config = dict(
    layers=6,
    optimizer='soap',
    eps=1e-08,
    epochs=98.1,
)
Rows from block 3 of a small image classifier, named by matrix and row number. Rows with one number within an expert belong to one neuron, the router's apart. Each number is 50 + 10 x the weight over its row's rms, rounded and kept within 0 to 99. All counts start at 0.
Before each expert's rows are labels from the 100 images, of 14848, where the router gives the expert most weight on average: "strongest on" is what is common among them. Only what is clearly more common there than usual is listed. The data: microscope photos of single blood and bone marrow cells. In brackets: how many of the 100, against the usual share in percent.
# router: router (model.blocks.3.mlp.router.weight, 16x256, trained with AdamW), inputs 192-255
# gate: expert gate (model.blocks.3.mlp.gate, 16x64x256), inputs 192-255
# up: expert up (model.blocks.3.mlp.up, 16x64x256), inputs 192-255
# down: expert down (model.blocks.3.mlp.down, 16x256x64, transposed), outputs 192-255

# expert 12
strongest on: smear: peripheral blood (37 vs 16.2)
router.12:49 57 28 51 53 42 40 53 60 65 40 55 57 62 48 40 68 45 44 49 71 59 67 41 53 45 39 46 51 47 50 52 64 48 57 33 70 54 65 75 42 27 50 60 46 43 48 65 33 62 42 52 57 53 58 54 56 53 27 41 62 37 23 34
gate.10:70 64 49 46 63 56 43 53 57 43 33 48 60 53 56 50 43 41 60 41 40 52 64 43 51 54 46 71 45 57 66 31 32 55 56 54 47 51 54 50 54 47 51 57 41 62 48 42 48 67 60 52 54 35 54 46 49 41 44 61 52 70 57 64
up.10:51 47 56 50 37 50 62 44 53 46 76 41 64 56 47 51 67 46 60 53 31 42 51 63 47 40 40 49 50 56 45 45 47 61 29 46 39 38 58 50 49 37 42 66 37 62 53 42 55 51 66 68 39 52 51 52 62 63 46 47 45 41 54 51
down.10:48 53 60 53 32 74 42 56 53 58 60 54 52 33 50 39 54 47 57 38 40 58 58 56 53 70 53 32 52 42 56 62 51 47 49 47 53 57 55 61 62 47 54 61 51 49 42 44 56 38 54 49 40 40 50 66 34 54 32 51 44 55 66 53
gate.11:62 25 37 55 63 70 52 44 60 64 60 68 46 52 42 58 43 48 59 48 39 55 38 68 50 56 54 58 67 44 60 56 43 44 53 60 57 51 35 30 35 62 52 42 47 53 63 46 56 58 50 49 49 57 45 33 39 48 43 58 43 45 56 55
up.11:45 52 67 41 52 48 48 38 45 44 60 60 63 47 33 58 38 63 44 63 35 69 50 45 53 53 57 45 61 36 38 40 54 55 58 35 44 52 37 51 57 53 53 46 55 44 38 56 70 62 47 58 45 35 61 57 62 49 47 51 56 38 38 62
down.11:49 40 61 44 38 47 34 45 52 47 65 47 49 51 45 35 41 48 76 47 66 57 43 46 51 65 53 62 28 51 55 52 45 24 57 52 34 37 60 63 61 41 47 40 52 52 37 39 33 48 46 41 44 42 46 68 58 50 76 38 56 54 56 34
gate.12:31 56 37 52 50 57 43 58 55 51 66 76 52 51 52 39 34 47 57 35 63 34 44 41 55 63 49 70 47 69 40 48 42 50 56 56 41 32 58 39 47 49 58 47 48 54 61 35 54 42 82 31 57 46 56 51 46 31 41 47 65 53 48 56
up.12:45 72 59 66 73 49 52 54 42 60 52 70 48 51 56 41 68 33 44 66 52 40 47 49 42 37 45 52 34 58 49 60 56 52 54 63 45 56 60 50 49 56 48 67 39 49 47 46 43 55 54 53 38 57 48 50 50 40 63 49 42 66 57 65
down.12:54 49 54 69 31 29 65 56 38 46 63 38 45 31 48 58 57 59 37 50 65 43 37 37 57 43 69 38 60 50 69 51 49 54 56 39 48 44 51 43 36 58 47 47 47 50 52 45 57 39 49 53 51 38 51 66 39 49 68 47 72 48 44 39
gate.13:45 46 41 44 53 41 59 57 49 57 52 54 38 52 54 75 52 56 54 68 44 43 51 45 41 69 72 62 48 55 58 47 58 53 33 59 62 41 60 36 51 48 53 39 44 51 58 58 66 49 49 40 51 50 35 42 50 48 52 50 61 48 37 57
up.13:45 52 43 34 48 58 48 47 38 45 46 62 61 42 59 61 49 45 51 54 43 40 49 45 75 46 35 44 54 65 39 64 41 35 56 70 69 46 52 34 55 61 61 48 70 47 59 54 42 50 28 44 39 52 58 62 56 53 58 58 58 34 41 59
down.13:53 63 57 56 51 56 42 56 38 56 53 53 45 70 59 24 52 62 67 53 52 53 43 40 76 59 47 49 56 54 45 51 56 55 46 58 43 55 58 41 48 43 44 43 55 69 52 51 51 26 49 34 49 55 44 62 51 48 54 49 45 50 49 48
gate.14:34 37 50 49 74 27 47 50 43 49 56 61 56 53 54 46 36 46 45 41 60 73 43 52 37 52 65 51 46 34 60 60 58 46 52 35 52 45 53 48 66 65 60 55 49 44 55 59 55 64 39 53 48 40 56 52 54 71 45 36 45 62 69 63
up.14:39 38 48 59 59 52 62 71 62 56 16 42 52 43 66 37 34 61 43 64 40 60 48 33 53 56 64 46 44 49 55 52 56 53 54 48 61 39 52 40 52 44 52 45 45 36 54 59 65 48 67 41 45 47 51 39 51 61 59 50 59 33 42 66
down.14:65 36 40 43 51 56 50 56 53 37 61 49 45 60 51 61 60 63 51 34 49 62 56 47 63 66 63 66 58 40 60 37 64 68 60 31 52 41 31 50 55 42 60 45 43 52 45 39 49 40 61 40 48 51 48 43 50 67 46 43 52 51 47 55
gate.15:60 44 60 40 45 53 58 58 36 42 54 49 41 43 57 63 37 44 66 35 50 40 69 38 44 50 31 43 44 43 49 60 43 45 58 57 35 47 56 31 51 46 46 49 45 42 57 41 49 65 55 33 44 61 62 47 55 58 52 38 37 65 60 39
up.15:32 29 42 46 65 33 23 48 63 56 28 39 56 41 52 54 60 41 52 72 48 37 28 53 64 36 52 57 49 59 62 67 34 47 46 55 73 56 65 63 54 32 37 58 46 45 33 59 58 64 45 44 49 57 55 59 63 42 48 53 49 38 54 66
down.15:38 64 57 39 60 45 56 49 46 52 42 48 42 44 68 56 53 52 69 75 68 54 51 52 42 52 57 63 39 59 45 56 48 53 68 51 64 40 52 53 57 60 51 46 34 36 49 49 52 46 46 49 46 61 35 41 45 43 37 52 30 71 46 53
gate.16:45 62 56 50 57 44 53 48 51 51 46 59 52 78 46 63 58 45 62 33 53 29 61 53 57 54 51 60 44 51 40 44 55 58 61 53 56 45 60 45 64 69 46 38 56 44 51 42 46 37 53 43 50 63 43 32 59 58 49 50 37 58 57 33
up.16:57 37 58 57 48 52 70 41 45 56 58 39 56 54 46 51 54 54 61 28 50 45 45 52 42 47 62 50 46 42 49 57 50 67 35 56 56 54 58 51 32 49 47 74 51 43 64 39 42 41 62 24 44 61 48 63 49 64 45 54 67 71 47 44
down.16:50 50 53 52 49 54 28 54 46 48 61 46 48 51 57 47 43 45 58 32 56 61 46 30 55 30 60 61 73 66 41 54 72 58 55 49 50 66 45 53 46 56 37 45 42 72 42 45 35 66 53 53 48 59 72 57 72 46 57 49 33 40 42 71
gate.17:39 60 58 44 51 44 59 59 73 49 51 48 49 42 45 45 58 48 59 57 52 48 62 49 47 40 46 51 64 51 44 35 39 45 53 41 45 43 40 76 38 52 59 41 44 61 58 43 37 41 60 28 58 61 57 51 62 37 49 53 45 44 46 62
up.17:48 73 57 30 58 28 70 57 49 46 52 45 60 55 27 41 51 50 38 23 58 42 49 44 46 52 47 55 57 40 32 49 73 47 62 43 37 41 47 55 52 55 36 60 51 51 56 50 63 46 41 42 45 54 50 46 37 64 62 58 49 45 47 48
down.17:43 27 51 62 38 46 65 51 48 40 60 47 38 68 51 43 37 59 51 35 59 36 58 43 45 55 51 41 54 38 70 37 57 64 25 52 49 53 44 51 41 50 51 38 51 59 43 41 39 52 40 79 49 46 58 57 52 50 55 66 61 41 55 57

# expert 2
strongest on: smear: peripheral blood (43 vs 16.2)
router.2:57 36 59 50 62 43 23 43 49 53 42 52 56 57 46 41 45 72 52 60 38 61 56 60 39 74 42 42 64 47 50 62 54 30 52 58 58 49 47 48 46 38 59 33 53 33 40 45 67 57 44 51 43 67 43 44 46 48 62 55 55 51 53 61
gate.10:49 53 59 46 51 74 46 44 65 55 33 46 59 47 52 49 51 60 41 44 54 39 56 39 49 59 56 55 51 37 40 47 36 46 56 44 53 65 58 44 56 49 29 50 39 65 58 51 44 50 65 44 66 45 26 46 43 45 55 45 58 44 70 62
up.10:34 54 54 56 43 62 41 62 45 54 58 34 40 48 52 42 37 64 55 40 48 43 45 50 46 39 42 41 51 58 66 40 67 76 47 58 44 64 45 40 39 61 60 49 37 52 48 60 64 45 33 57 43 30 47 46 54 57 33 70 43 56 41 37
down.10:50 41 55 45 59 44 60 49 51 25 43 52 57 49 53 36 50 62 56 51 62 55 55 46 31 54 59 49 59 55 44 36 72 45 54 47 52 42 52 52 44 36 42 41 55 51 53 34 38 43 52 54 63 38 57 39 39 51 36 86 56 43 44 15
gate.11:45 63 50 63 47 43 38 58 51 56 44 43 46 60 60 35 49 45 56 53 47 54 55 66 42 43 57 34 60 46 57 57 51 59 23 56 42 62 59 47 70 57 40 51 38 49 31 56 43 74 44 64 65 54 51 43 40 49 42 41 59 48 42 53
up.11:52 46 40 52 35 41 72 52 51 47 65 60 43 54 48 51 60 67 63 63 54 71 40 44 60 47 61 43 64 59 53 28 48 46 64 65 43 48 37 47 49 38 50 30 55 38 39 34 55 40 49 43 68 42 41 57 46 44 53 49 50 61 57 56
down.11:59 42 43 33 36 47 42 53 60 47 60 45 61 44 43 63 54 49 51 43 63 39 48 44 42 46 46 53 66 41 63 53 43 26 38 58 39 49 46 51 60 57 66 54 72 50 67 37 30 68 55 56 25 40 42 35 52 46 48 42 64 28 56 43
gate.12:39 50 42 27 55 37 50 40 66 54 52 57 40 43 41 76 39 41 38 49 60 54 57 42 57 49 44 53 54 59 69 55 35 51 19 43 45 57 39 65 48 46 52 64 53 39 45 43 61 48 51 51 46 42 64 58 57 51 61 58 46 48 43 51
up.12:46 34 36 47 71 40 56 49 43 60 60 35 63 52 48 30 50 58 64 52 65 44 52 43 57 53 47 63 51 49 65 50 51 47 47 50 35 62 42 58 63 54 61 38 58 59 58 50 57 56 53 40 44 52 43 45 53 53 40 74 55 48 39 45
down.12:61 42 29 53 37 67 64 38 46 48 54 61 55 41 50 58 39 43 70 49 45 48 62 48 66 50 57 43 42 62 40 49 62 41 45 42 41 54 51 56 59 43 40 46 29 56 53 56 53 58 53 41 55 34 55 48 53 50 60 49 28 49 50 44
gate.13:44 40 53 48 56 44 65 43 70 41 58 68 46 67 58 57 52 37 41 62 50 44 62 40 54 22 54 48 49 50 51 39 61 51 48 41 48 45 54 50 51 56 61 49 40 32 37 43 48 70 59 63 60 58 47 42 35 62 77 53 43 47 70 49
up.13:47 56 32 62 54 50 43 41 43 62 50 61 49 43 40 61 39 49 46 57 67 46 70 56 59 61 34 49 64 60 49 64 57 41 53 63 27 53 57 63 58 53 41 55 61 34 66 39 52 42 42 55 60 30 48 49 40 49 46 41 63 35 52 53
down.13:36 46 36 56 25 68 61 60 34 59 45 43 63 49 27 48 40 39 51 33 52 49 40 50 59 48 35 44 41 51 54 62 38 48 36 50 45 41 51 67 42 47 57 34 39 46 59 55 43 58 47 52 34 41 45 43 51 40 61 46 49 42 64 58
gate.14:49 55 40 41 61 44 56 48 75 66 64 38 59 42 60 49 53 57 43 47 57 46 27 66 47 53 61 62 44 48 45 56 43 60 53 59 36 41 56 51 68 57 49 51 38 38 71 36 51 47 47 48 31 50 38 46 47 54 63 58 36 61 41 40
up.14:40 58 69 57 56 56 45 49 56 58 56 54 45 40 66 59 58 54 50 48 24 57 41 51 67 59 50 47 45 46 41 69 42 48 41 60 48 52 55 53 49 34 47 47 64 54 51 48 41 56 50 45 39 43 41 58 58 52 60 54 52 47 39 51
down.14:53 58 52 59 48 55 58 55 52 44 42 31 52 61 37 55 28 56 53 52 50 38 66 45 71 43 54 31 53 55 46 37 40 27 30 32 54 46 48 45 36 56 52 49 53 48 44 56 36 48 56 51 60 61 35 61 37 62 51 48 48 51 45 25
gate.15:48 36 53 42 44 54 26 54 58 50 56 60 56 71 64 42 64 64 56 56 46 65 49 48 50 57 40 49 31 67 52 52 47 38 36 51 39 55 43 56 50 40 49 57 67 44 49 57 63 41 37 29 63 28 60 39 43 50 35 25 56 52 53 41
up.15:45 63 55 68 53 44 51 51 61 40 52 59 40 55 42 61 42 43 73 68 53 42 49 47 56 52 55 69 59 58 56 54 61 50 64 47 41 51 52 41 62 58 43 57 75 62 41 41 45 51 41 40 44 51 50 55 51 51 53 41 41 38 49 53
down.15:51 59 67 63 37 54 81 44 58 46 43 55 68 63 62 58 37 59 51 52 42 47 52 48 44 44 54 58 49 48 53 48 49 51 44 36 76 51 64 40 36 48 43 46 33 53 57 50 43 57 37 45 51 42 43 45 53 58 41 38 55 37 66 42
gate.16:46 60 39 47 70 61 64 70 43 40 58 37 39 48 51 46 45 37 49 60 52 48 69 58 49 49 57 30 53 60 48 49 46 45 51 38 27 51 65 69 41 55 55 42 64 61 48 65 50 50 74 43 51 46 60 38 58 41 64 60 36 45 51 53
up.16:47 49 54 50 60 57 34 64 52 56 54 37 62 51 43 62 49 48 54 66 41 30 60 46 53 48 37 64 44 47 41 54 39 45 63 70 55 35 43 53 47 51 68 52 58 50 34 37 42 55 53 52 58 62 48 51 47 46 49 46 42 35 47 56
down.16:61 45 35 54 53 50 32 65 45 39 37 66 62 49 64 64 59 52 43 57 47 32 41 57 50 51 38 66 56 45 49 46 57 62 51 59 48 59 58 34 47 54 51 73 49 69 52 55 58 50 34 50 48 48 57 58 58 31 57 70 36 43 38 57
gate.17:58 58 63 52 68 42 53 56 50 58 46 40 43 36 61 49 75 33 47 46 46 51 56 43 47 30 54 72 36 64 46 58 61 51 36 54 46 55 56 33 45 47 54 63 56 55 38 43 49 52 57 56 65 62 63 40 33 51 51 50 23 56 38 59
up.17:61 39 43 45 67 45 48 61 59 48 41 34 50 58 48 39 58 36 53 56 40 53 52 59 60 45 62 55 51 61 46 51 60 78 56 41 42 42 59 45 53 67 64 39 51 60 55 33 42 47 58 63 55 44 34 35 62 44 62 53 65 66 41 39
down.17:42 46 53 54 47 57 51 51 55 37 53 45 35 26 52 53 38 32 45 34 42 67 49 53 56 39 51 44 56 44 47 40 58 45 57 55 63 56 46 57 72 60 52 59 45 53 36 43 47 43 43 47 37 47 47 46 53 48 51 57 45 58 43 47

# expert 15
strongest on: cell type: erythroblast (34 vs 14.3)
router.15:71 60 38 53 56 50 69 51 46 46 50 39 65 41 59 54 51 44 66 43 64 47 59 53 33 50 46 56 49 33 38 56 34 43 51 56 50 45 46 44 19 38 67 65 64 45 38 46 49 65 35 45 44 57 36 37 42 49 34 53 66 54 68 49
gate.10:52 50 49 60 67 45 56 57 40 45 35 54 40 57 50 50 39 53 43 54 60 65 60 54 61 50 53 60 64 50 48 47 53 48 60 44 54 74 35 55 24 54 60 61 50 57 66 50 50 44 45 53 31 46 46 55 47 66 54 60 58 65 32 54
up.10:45 50 52 74 35 31 64 41 44 56 75 56 52 54 39 40 40 36 49 55 54 57 36 39 42 43 50 57 44 56 34 55 57 53 52 53 30 41 54 56 46 36 51 59 65 54 54 59 64 40 61 61 49 59 41 45 52 33 48 55 41 36 44 40
down.10:47 55 57 42 56 53 50 44 54 62 29 60 54 42 63 60 67 54 61 59 53 70 63 33 44 59 52 54 42 45 68 34 47 54 42 42 50 69 51 50 57 57 41 40 46 43 35 73 52 52 43 43 46 62 44 52 54 51 46 72 41 44 41 53
gate.11:57 36 41 66 48 49 34 42 50 63 59 50 38 54 45 45 53 46 46 34 57 51 54 25 33 46 50 59 46 43 54 28 26 37 32 47 36 48 52 40 51 46 57 46 50 61 45 43 42 53 59 54 41 44 43 35 58 62 51 57 62 47 63 42
up.11:56 21 51 61 55 68 62 53 49 63 32 42 57 42 28 44 45 55 36 54 52 73 35 39 52 45 48 59 42 48 37 53 52 45 47 51 42 46 33 63 30 52 60 63 59 59 56 48 47 51 43 41 49 43 63 43 67 41 44 56 50 31 48 59
down.11:45 39 41 53 61 56 50 51 50 39 69 52 51 63 33 68 44 57 41 42 49 61 51 74 42 33 29 42 50 46 61 49 53 44 49 43 43 39 44 37 44 53 41 76 70 49 53 20 50 41 57 64 53 50 26 40 46 57 34 58 75 62 48 68
gate.12:60 52 54 52 35 54 61 49 52 45 43 70 63 51 56 42 45 45 50 64 49 27 49 49 70 44 50 39 60 69 52 52 36 35 49 50 48 29 56 68 55 49 55 64 40 49 54 55 36 49 54 42 40 53 49 56 43 54 58 57 51 47 44 51
up.12:53 43 53 42 46 40 54 41 48 41 46 43 38 52 54 65 70 50 42 60 57 42 47 56 49 51 51 41 53 52 37 56 34 48 38 55 45 51 51 35 57 35 60 49 59 61 55 51 48 42 54 43 77 47 46 32 54 57 26 56 45 59 46 45
down.12:41 63 60 38 61 51 47 41 77 44 52 49 46 35 55 63 32 60 43 56 44 50 50 50 37 51 69 47 49 35 54 54 57 40 48 53 43 50 61 60 66 52 47 59 43 33 39 60 52 42 49 49 45 57 38 60 59 48 55 74 45 49 42 56
gate.13:41 58 58 57 43 40 48 49 57 46 54 44 49 47 57 37 49 56 77 54 50 38 40 49 40 41 53 37 57 60 26 39 41 42 49 41 45 49 46 45 68 47 55 40 45 44 52 62 53 41 39 41 50 49 54 19 44 52 33 62 44 46 46 36
up.13:57 47 44 54 46 55 58 45 53 50 51 60 40 62 57 67 48 48 47 43 59 29 46 38 41 68 50 47 63 39 49 72 73 47 81 61 44 46 58 62 46 58 39 62 47 59 42 55 49 44 69 50 47 53 44 60 72 57 55 43 55 43 71 56
down.13:62 49 53 57 43 38 43 63 48 64 45 55 34 42 42 53 57 45 60 44 64 59 47 49 61 47 53 47 63 63 49 59 61 47 50 50 48 49 46 28 50 58 60 63 46 41 42 49 42 50 47 61 62 51 50 64 43 55 44 52 55 29 60 41
gate.14:45 66 62 54 46 56 57 39 47 63 64 76 53 62 57 38 35 43 53 57 51 45 48 54 53 54 53 47 44 44 56 47 50 40 50 47 78 53 38 53 42 48 48 40 46 68 29 39 60 47 60 47 36 60 45 45 57 40 53 70 67 56 56 43
up.14:49 53 53 56 53 34 42 60 58 46 54 48 46 49 67 52 50 68 43 55 52 49 59 60 33 25 56 66 43 56 42 46 50 37 40 38 54 35 59 61 43 29 53 51 61 35 49 48 34 33 58 40 64 41 47 53 46 56 64 52 48 51 37 30
down.14:37 50 59 37 39 58 47 56 41 54 60 53 53 52 38 57 69 39 65 55 46 66 49 44 49 56 64 47 43 49 59 49 44 45 40 51 53 48 75 59 48 58 51 39 56 47 44 32 59 35 67 62 56 52 48 52 49 51 50 47 43 39 43 69
gate.15:57 52 56 52 52 25 29 57 48 57 41 49 40 70 59 49 45 53 59 49 42 67 46 29 50 51 45 20 56 50 51 40 47 33 58 56 49 52 43 71 40 30 58 33 69 39 68 50 47 46 60 45 43 36 37 46 68 43 56 33 47 65 45 50
up.15:49 48 57 36 46 52 60 67 37 52 28 49 49 50 64 46 51 64 56 42 54 33 46 51 48 51 70 34 40 48 63 61 58 47 72 48 71 43 51 54 39 56 62 45 44 32 42 37 50 55 58 53 46 47 44 67 61 56 40 53 49 53 50 58
down.15:53 47 50 41 52 40 64 60 45 63 43 56 65 32 28 54 41 57 54 44 61 51 53 56 42 40 42 54 44 49 58 63 38 40 36 43 51 57 60 51 75 47 56 63 31 46 51 44 51 50 55 47 41 57 40 48 51 57 50 41 72 54 42 73
gate.16:61 73 49 41 46 41 29 49 70 55 48 55 63 62 31 52 61 40 61 51 56 46 45 48 54 50 37 67 52 50 54 57 49 44 38 42 48 50 43 45 50 39 55 58 53 57 61 52 47 50 49 55 53 49 37 50 63 47 57 57 32 32 59 44
up.16:46 41 43 46 42 59 38 69 55 54 47 43 47 41 49 66 54 42 48 59 67 50 46 51 34 38 67 63 47 53 48 37 36 55 53 57 48 52 50 47 54 51 25 43 52 58 42 48 62 39 40 40 48 64 46 49 30 58 45 34 43 65 53 43
down.16:75 33 50 58 29 41 49 38 59 47 59 55 41 38 41 44 47 27 59 51 68 50 34 53 52 47 52 68 40 49 58 41 31 52 46 54 49 50 60 48 54 48 56 51 47 73 48 52 45 54 67 40 52 54 43 42 41 54 40 54 34 53 62 54
gate.17:67 67 33 70 55 42 50 60 46 56 43 60 52 34 41 56 28 29 39 36 42 59 45 47 41 52 59 52 48 63 57 34 47 38 55 57 33 54 58 48 61 56 47 59 49 54 51 61 73 45 49 55 37 57 51 42 43 56 47 47 34 67 43 57
up.17:43 39 46 60 37 69 48 43 47 50 53 49 50 52 59 47 50 56 46 55 49 34 44 55 53 62 40 49 53 51 40 48 54 63 52 44 71 53 50 47 59 45 46 52 37 47 38 65 59 57 63 46 51 50 36 45 51 37 67 54 42 63 57 44
down.17:47 59 64 61 52 50 54 25 37 68 49 55 50 45 56 47 60 59 45 64 31 38 56 50 52 54 43 52 37 45 43 32 59 37 58 50 43 46 47 46 43 52 36 61 65 59 46 54 42 54 54 39 38 61 44 59 61 55 66 44 44 47 42 42

# expert 11
strongest on: cell type: artefact (25 vs 9.8)
router.11:36 51 48 53 51 50 43 47 53 46 44 51 61 66 32 60 52 36 45 47 68 52 36 51 48 48 44 63 58 36 58 47 44 46 54 47 65 41 36 32 55 46 56 48 66 54 52 33 56 35 34 38 56 55 39 40 29 61 50 55 36 25 47 49
gate.10:57 53 52 41 41 64 61 40 29 67 65 51 67 48 62 64 40 45 32 66 36 29 40 42 40 68 49 39 44 59 52 42 41 50 52 43 54 40 50 45 51 57 50 51 58 27 51 32 54 66 46 45 45 75 70 16 57 62 40 37 64 49 46 59
up.10:68 62 52 50 56 41 53 45 54 27 55 22 68 60 63 43 39 46 50 52 59 77 64 55 46 35 46 38 53 65 52 69 43 55 52 33 55 51 58 51 36 42 48 50 35 59 53 45 61 83 37 33 44 48 49 50 39 42 45 61 54 55 50 51
down.10:50 40 47 37 60 34 24 55 35 58 57 50 33 51 48 54 64 53 53 44 54 47 69 29 53 46 53 42 59 44 37 45 79 64 53 68 50 43 53 65 50 47 51 46 61 49 59 30 46 42 60 34 50 41 57 53 49 49 80 29 58 39 31 42
gate.11:46 45 46 59 57 62 52 63 42 34 42 71 43 46 76 52 70 54 30 34 57 44 51 64 46 42 50 48 49 65 48 42 52 55 59 49 58 51 53 64 50 50 47 56 57 54 50 62 54 63 36 51 58 41 35 61 27 66 47 46 47 52 50 47
up.11:52 67 52 41 58 64 36 45 54 35 56 57 54 56 50 47 45 42 58 49 56 55 61 56 47 32 50 71 49 32 51 50 30 56 40 57 38 46 57 56 45 38 37 59 60 43 53 75 44 33 54 53 42 31 34 55 65 39 61 31 51 46 42 50
down.11:54 60 41 55 73 41 52 75 53 29 53 37 62 57 56 53 48 34 35 48 42 59 51 47 71 52 49 54 44 62 59 33 51 45 50 63 45 75 46 74 55 39 31 63 41 56 38 47 39 60 66 47 50 44 33 47 38 43 56 55 63 43 50 41
gate.12:57 44 50 33 51 38 59 45 38 41 66 61 40 48 69 45 62 42 41 68 32 61 54 38 46 53 49 51 46 51 36 62 56 24 36 50 59 42 45 60 45 65 37 54 40 52 39 47 53 45 56 48 61 54 65 60 45 41 50 69 30 39 38 73
up.12:54 35 61 67 59 38 51 48 50 50 41 48 60 51 55 66 64 57 62 34 68 54 51 49 44 52 52 19 63 41 55 59 67 58 49 43 38 42 50 50 43 56 60 52 47 41 78 60 50 44 41 60 36 45 57 56 69 48 44 50 40 42 49 61
down.12:59 42 63 36 47 54 45 56 70 25 28 54 47 34 45 41 38 37 64 51 36 48 43 54 55 56 49 45 57 59 48 46 49 69 59 56 47 59 64 40 48 37 61 34 34 73 47 49 42 16 62 52 58 49 40 57 51 50 62 57 50 40 54 81
gate.13:45 51 57 38 37 45 66 54 42 47 65 36 49 48 40 34 42 46 49 40 45 51 38 64 49 44 39 45 51 52 58 51 40 45 65 43 56 55 47 55 35 46 55 45 64 61 47 51 53 54 47 46 45 53 43 64 60 59 53 48 47 57 49 45
up.13:43 35 53 45 41 47 48 38 64 44 55 52 45 41 49 47 37 58 35 61 50 61 68 49 53 51 46 41 60 65 32 47 40 58 52 41 54 48 59 47 62 42 59 59 44 62 47 40 65 50 52 35 49 39 43 47 52 48 57 60 53 63 63 61
down.13:60 48 37 49 50 47 38 44 57 60 59 56 57 50 50 54 39 50 47 59 40 67 39 58 38 36 59 39 39 60 71 47 52 56 66 47 51 56 54 58 54 49 42 41 64 50 55 54 33 67 52 37 63 61 55 47 57 38 48 29 49 56 60 63
gate.14:46 37 29 60 61 45 54 39 52 54 62 45 62 63 52 42 60 43 42 56 50 59 59 65 50 75 41 53 52 41 52 53 63 52 61 47 43 59 68 27 62 54 60 51 50 47 45 64 52 52 32 36 46 46 45 40 33 35 54 66 59 43 47 50
up.14:62 40 59 70 47 56 45 63 48 64 56 59 45 45 51 44 45 49 55 47 58 49 65 31 74 41 61 42 47 58 50 34 45 48 38 50 64 61 42 62 48 64 42 44 57 56 57 45 48 56 43 61 54 53 54 59 43 43 55 43 66 42 42 56
down.14:48 55 51 33 65 49 61 48 66 34 54 62 44 70 47 46 52 54 42 69 59 54 62 41 70 43 57 52 45 53 45 38 49 62 53 62 50 64 29 60 39 54 45 49 57 25 69 51 48 56 53 53 47 53 32 53 50 31 37 38 73 50 44 55
gate.15:59 26 61 48 47 63 45 62 39 40 42 65 66 44 45 58 58 40 42 57 65 42 39 43 53 70 44 42 43 62 41 49 43 47 55 41 47 48 50 54 54 41 59 42 51 32 42 49 62 35 55 32 57 45 44 46 57 46 63 50 54 32 43 62
up.15:57 56 50 50 35 59 54 49 57 54 56 67 58 44 46 64 39 61 43 62 43 38 36 28 54 59 54 57 45 44 52 43 47 58 46 74 59 48 68 60 53 48 55 40 38 52 58 47 54 55 58 41 39 37 51 54 46 50 40 67 51 34 40 36
down.15:43 37 57 54 67 45 31 47 70 38 52 49 44 41 44 56 64 48 67 48 39 53 48 28 47 51 54 58 37 53 51 32 45 39 48 57 45 48 55 42 52 47 70 64 42 65 40 53 53 50 62 51 46 61 46 48 58 68 49 54 55 60 42 51
gate.16:47 35 55 45 59 61 35 62 37 54 31 59 64 50 56 52 52 34 52 56 71 74 44 30 58 47 51 39 47 49 43 35 62 56 38 46 59 50 63 68 53 40 38 40 51 62 42 60 48 49 42 52 53 48 50 48 45 67 37 43 55 47 50 38
up.16:54 57 63 54 50 58 43 50 54 37 49 45 48 40 60 41 39 34 48 43 54 58 61 63 49 37 34 47 31 42 42 56 68 43 42 40 29 44 53 46 76 42 43 46 61 58 64 65 49 29 67 46 58 38 46 47 53 59 44 41 45 49 42 42
down.16:48 34 35 48 44 53 42 46 48 42 34 52 65 39 56 40 51 55 36 60 42 55 49 42 53 52 52 49 54 37 47 41 59 52 47 52 34 69 40 48 46 69 49 58 47 50 48 57 58 48 75 65 54 43 69 57 51 19 70 47 52 58 45 52
gate.17:59 45 54 53 46 38 56 46 34 53 51 49 32 47 54 28 73 49 66 46 52 45 51 62 49 80 39 74 56 48 49 34 57 40 64 43 38 39 32 66 56 58 44 35 45 47 41 53 51 51 69 60 43 34 45 55 36 32 34 56 40 28 43 45
up.17:59 68 75 51 52 57 41 73 43 39 53 66 44 36 66 45 43 47 42 50 50 50 51 55 54 37 43 54 42 47 33 54 48 60 67 35 57 67 55 41 45 32 37 46 55 63 53 50 63 40 67 41 43 38 74 58 59 57 49 29 60 37 51 46
down.17:42 59 61 64 65 40 55 34 52 49 45 49 49 68 33 47 46 43 68 52 72 59 49 42 41 56 41 53 47 28 52 42 46 50 65 26 48 54 51 57 52 43 38 47 55 53 46 73 63 48 48 25 56 32 56 52 44 64 63 49 50 37 48 43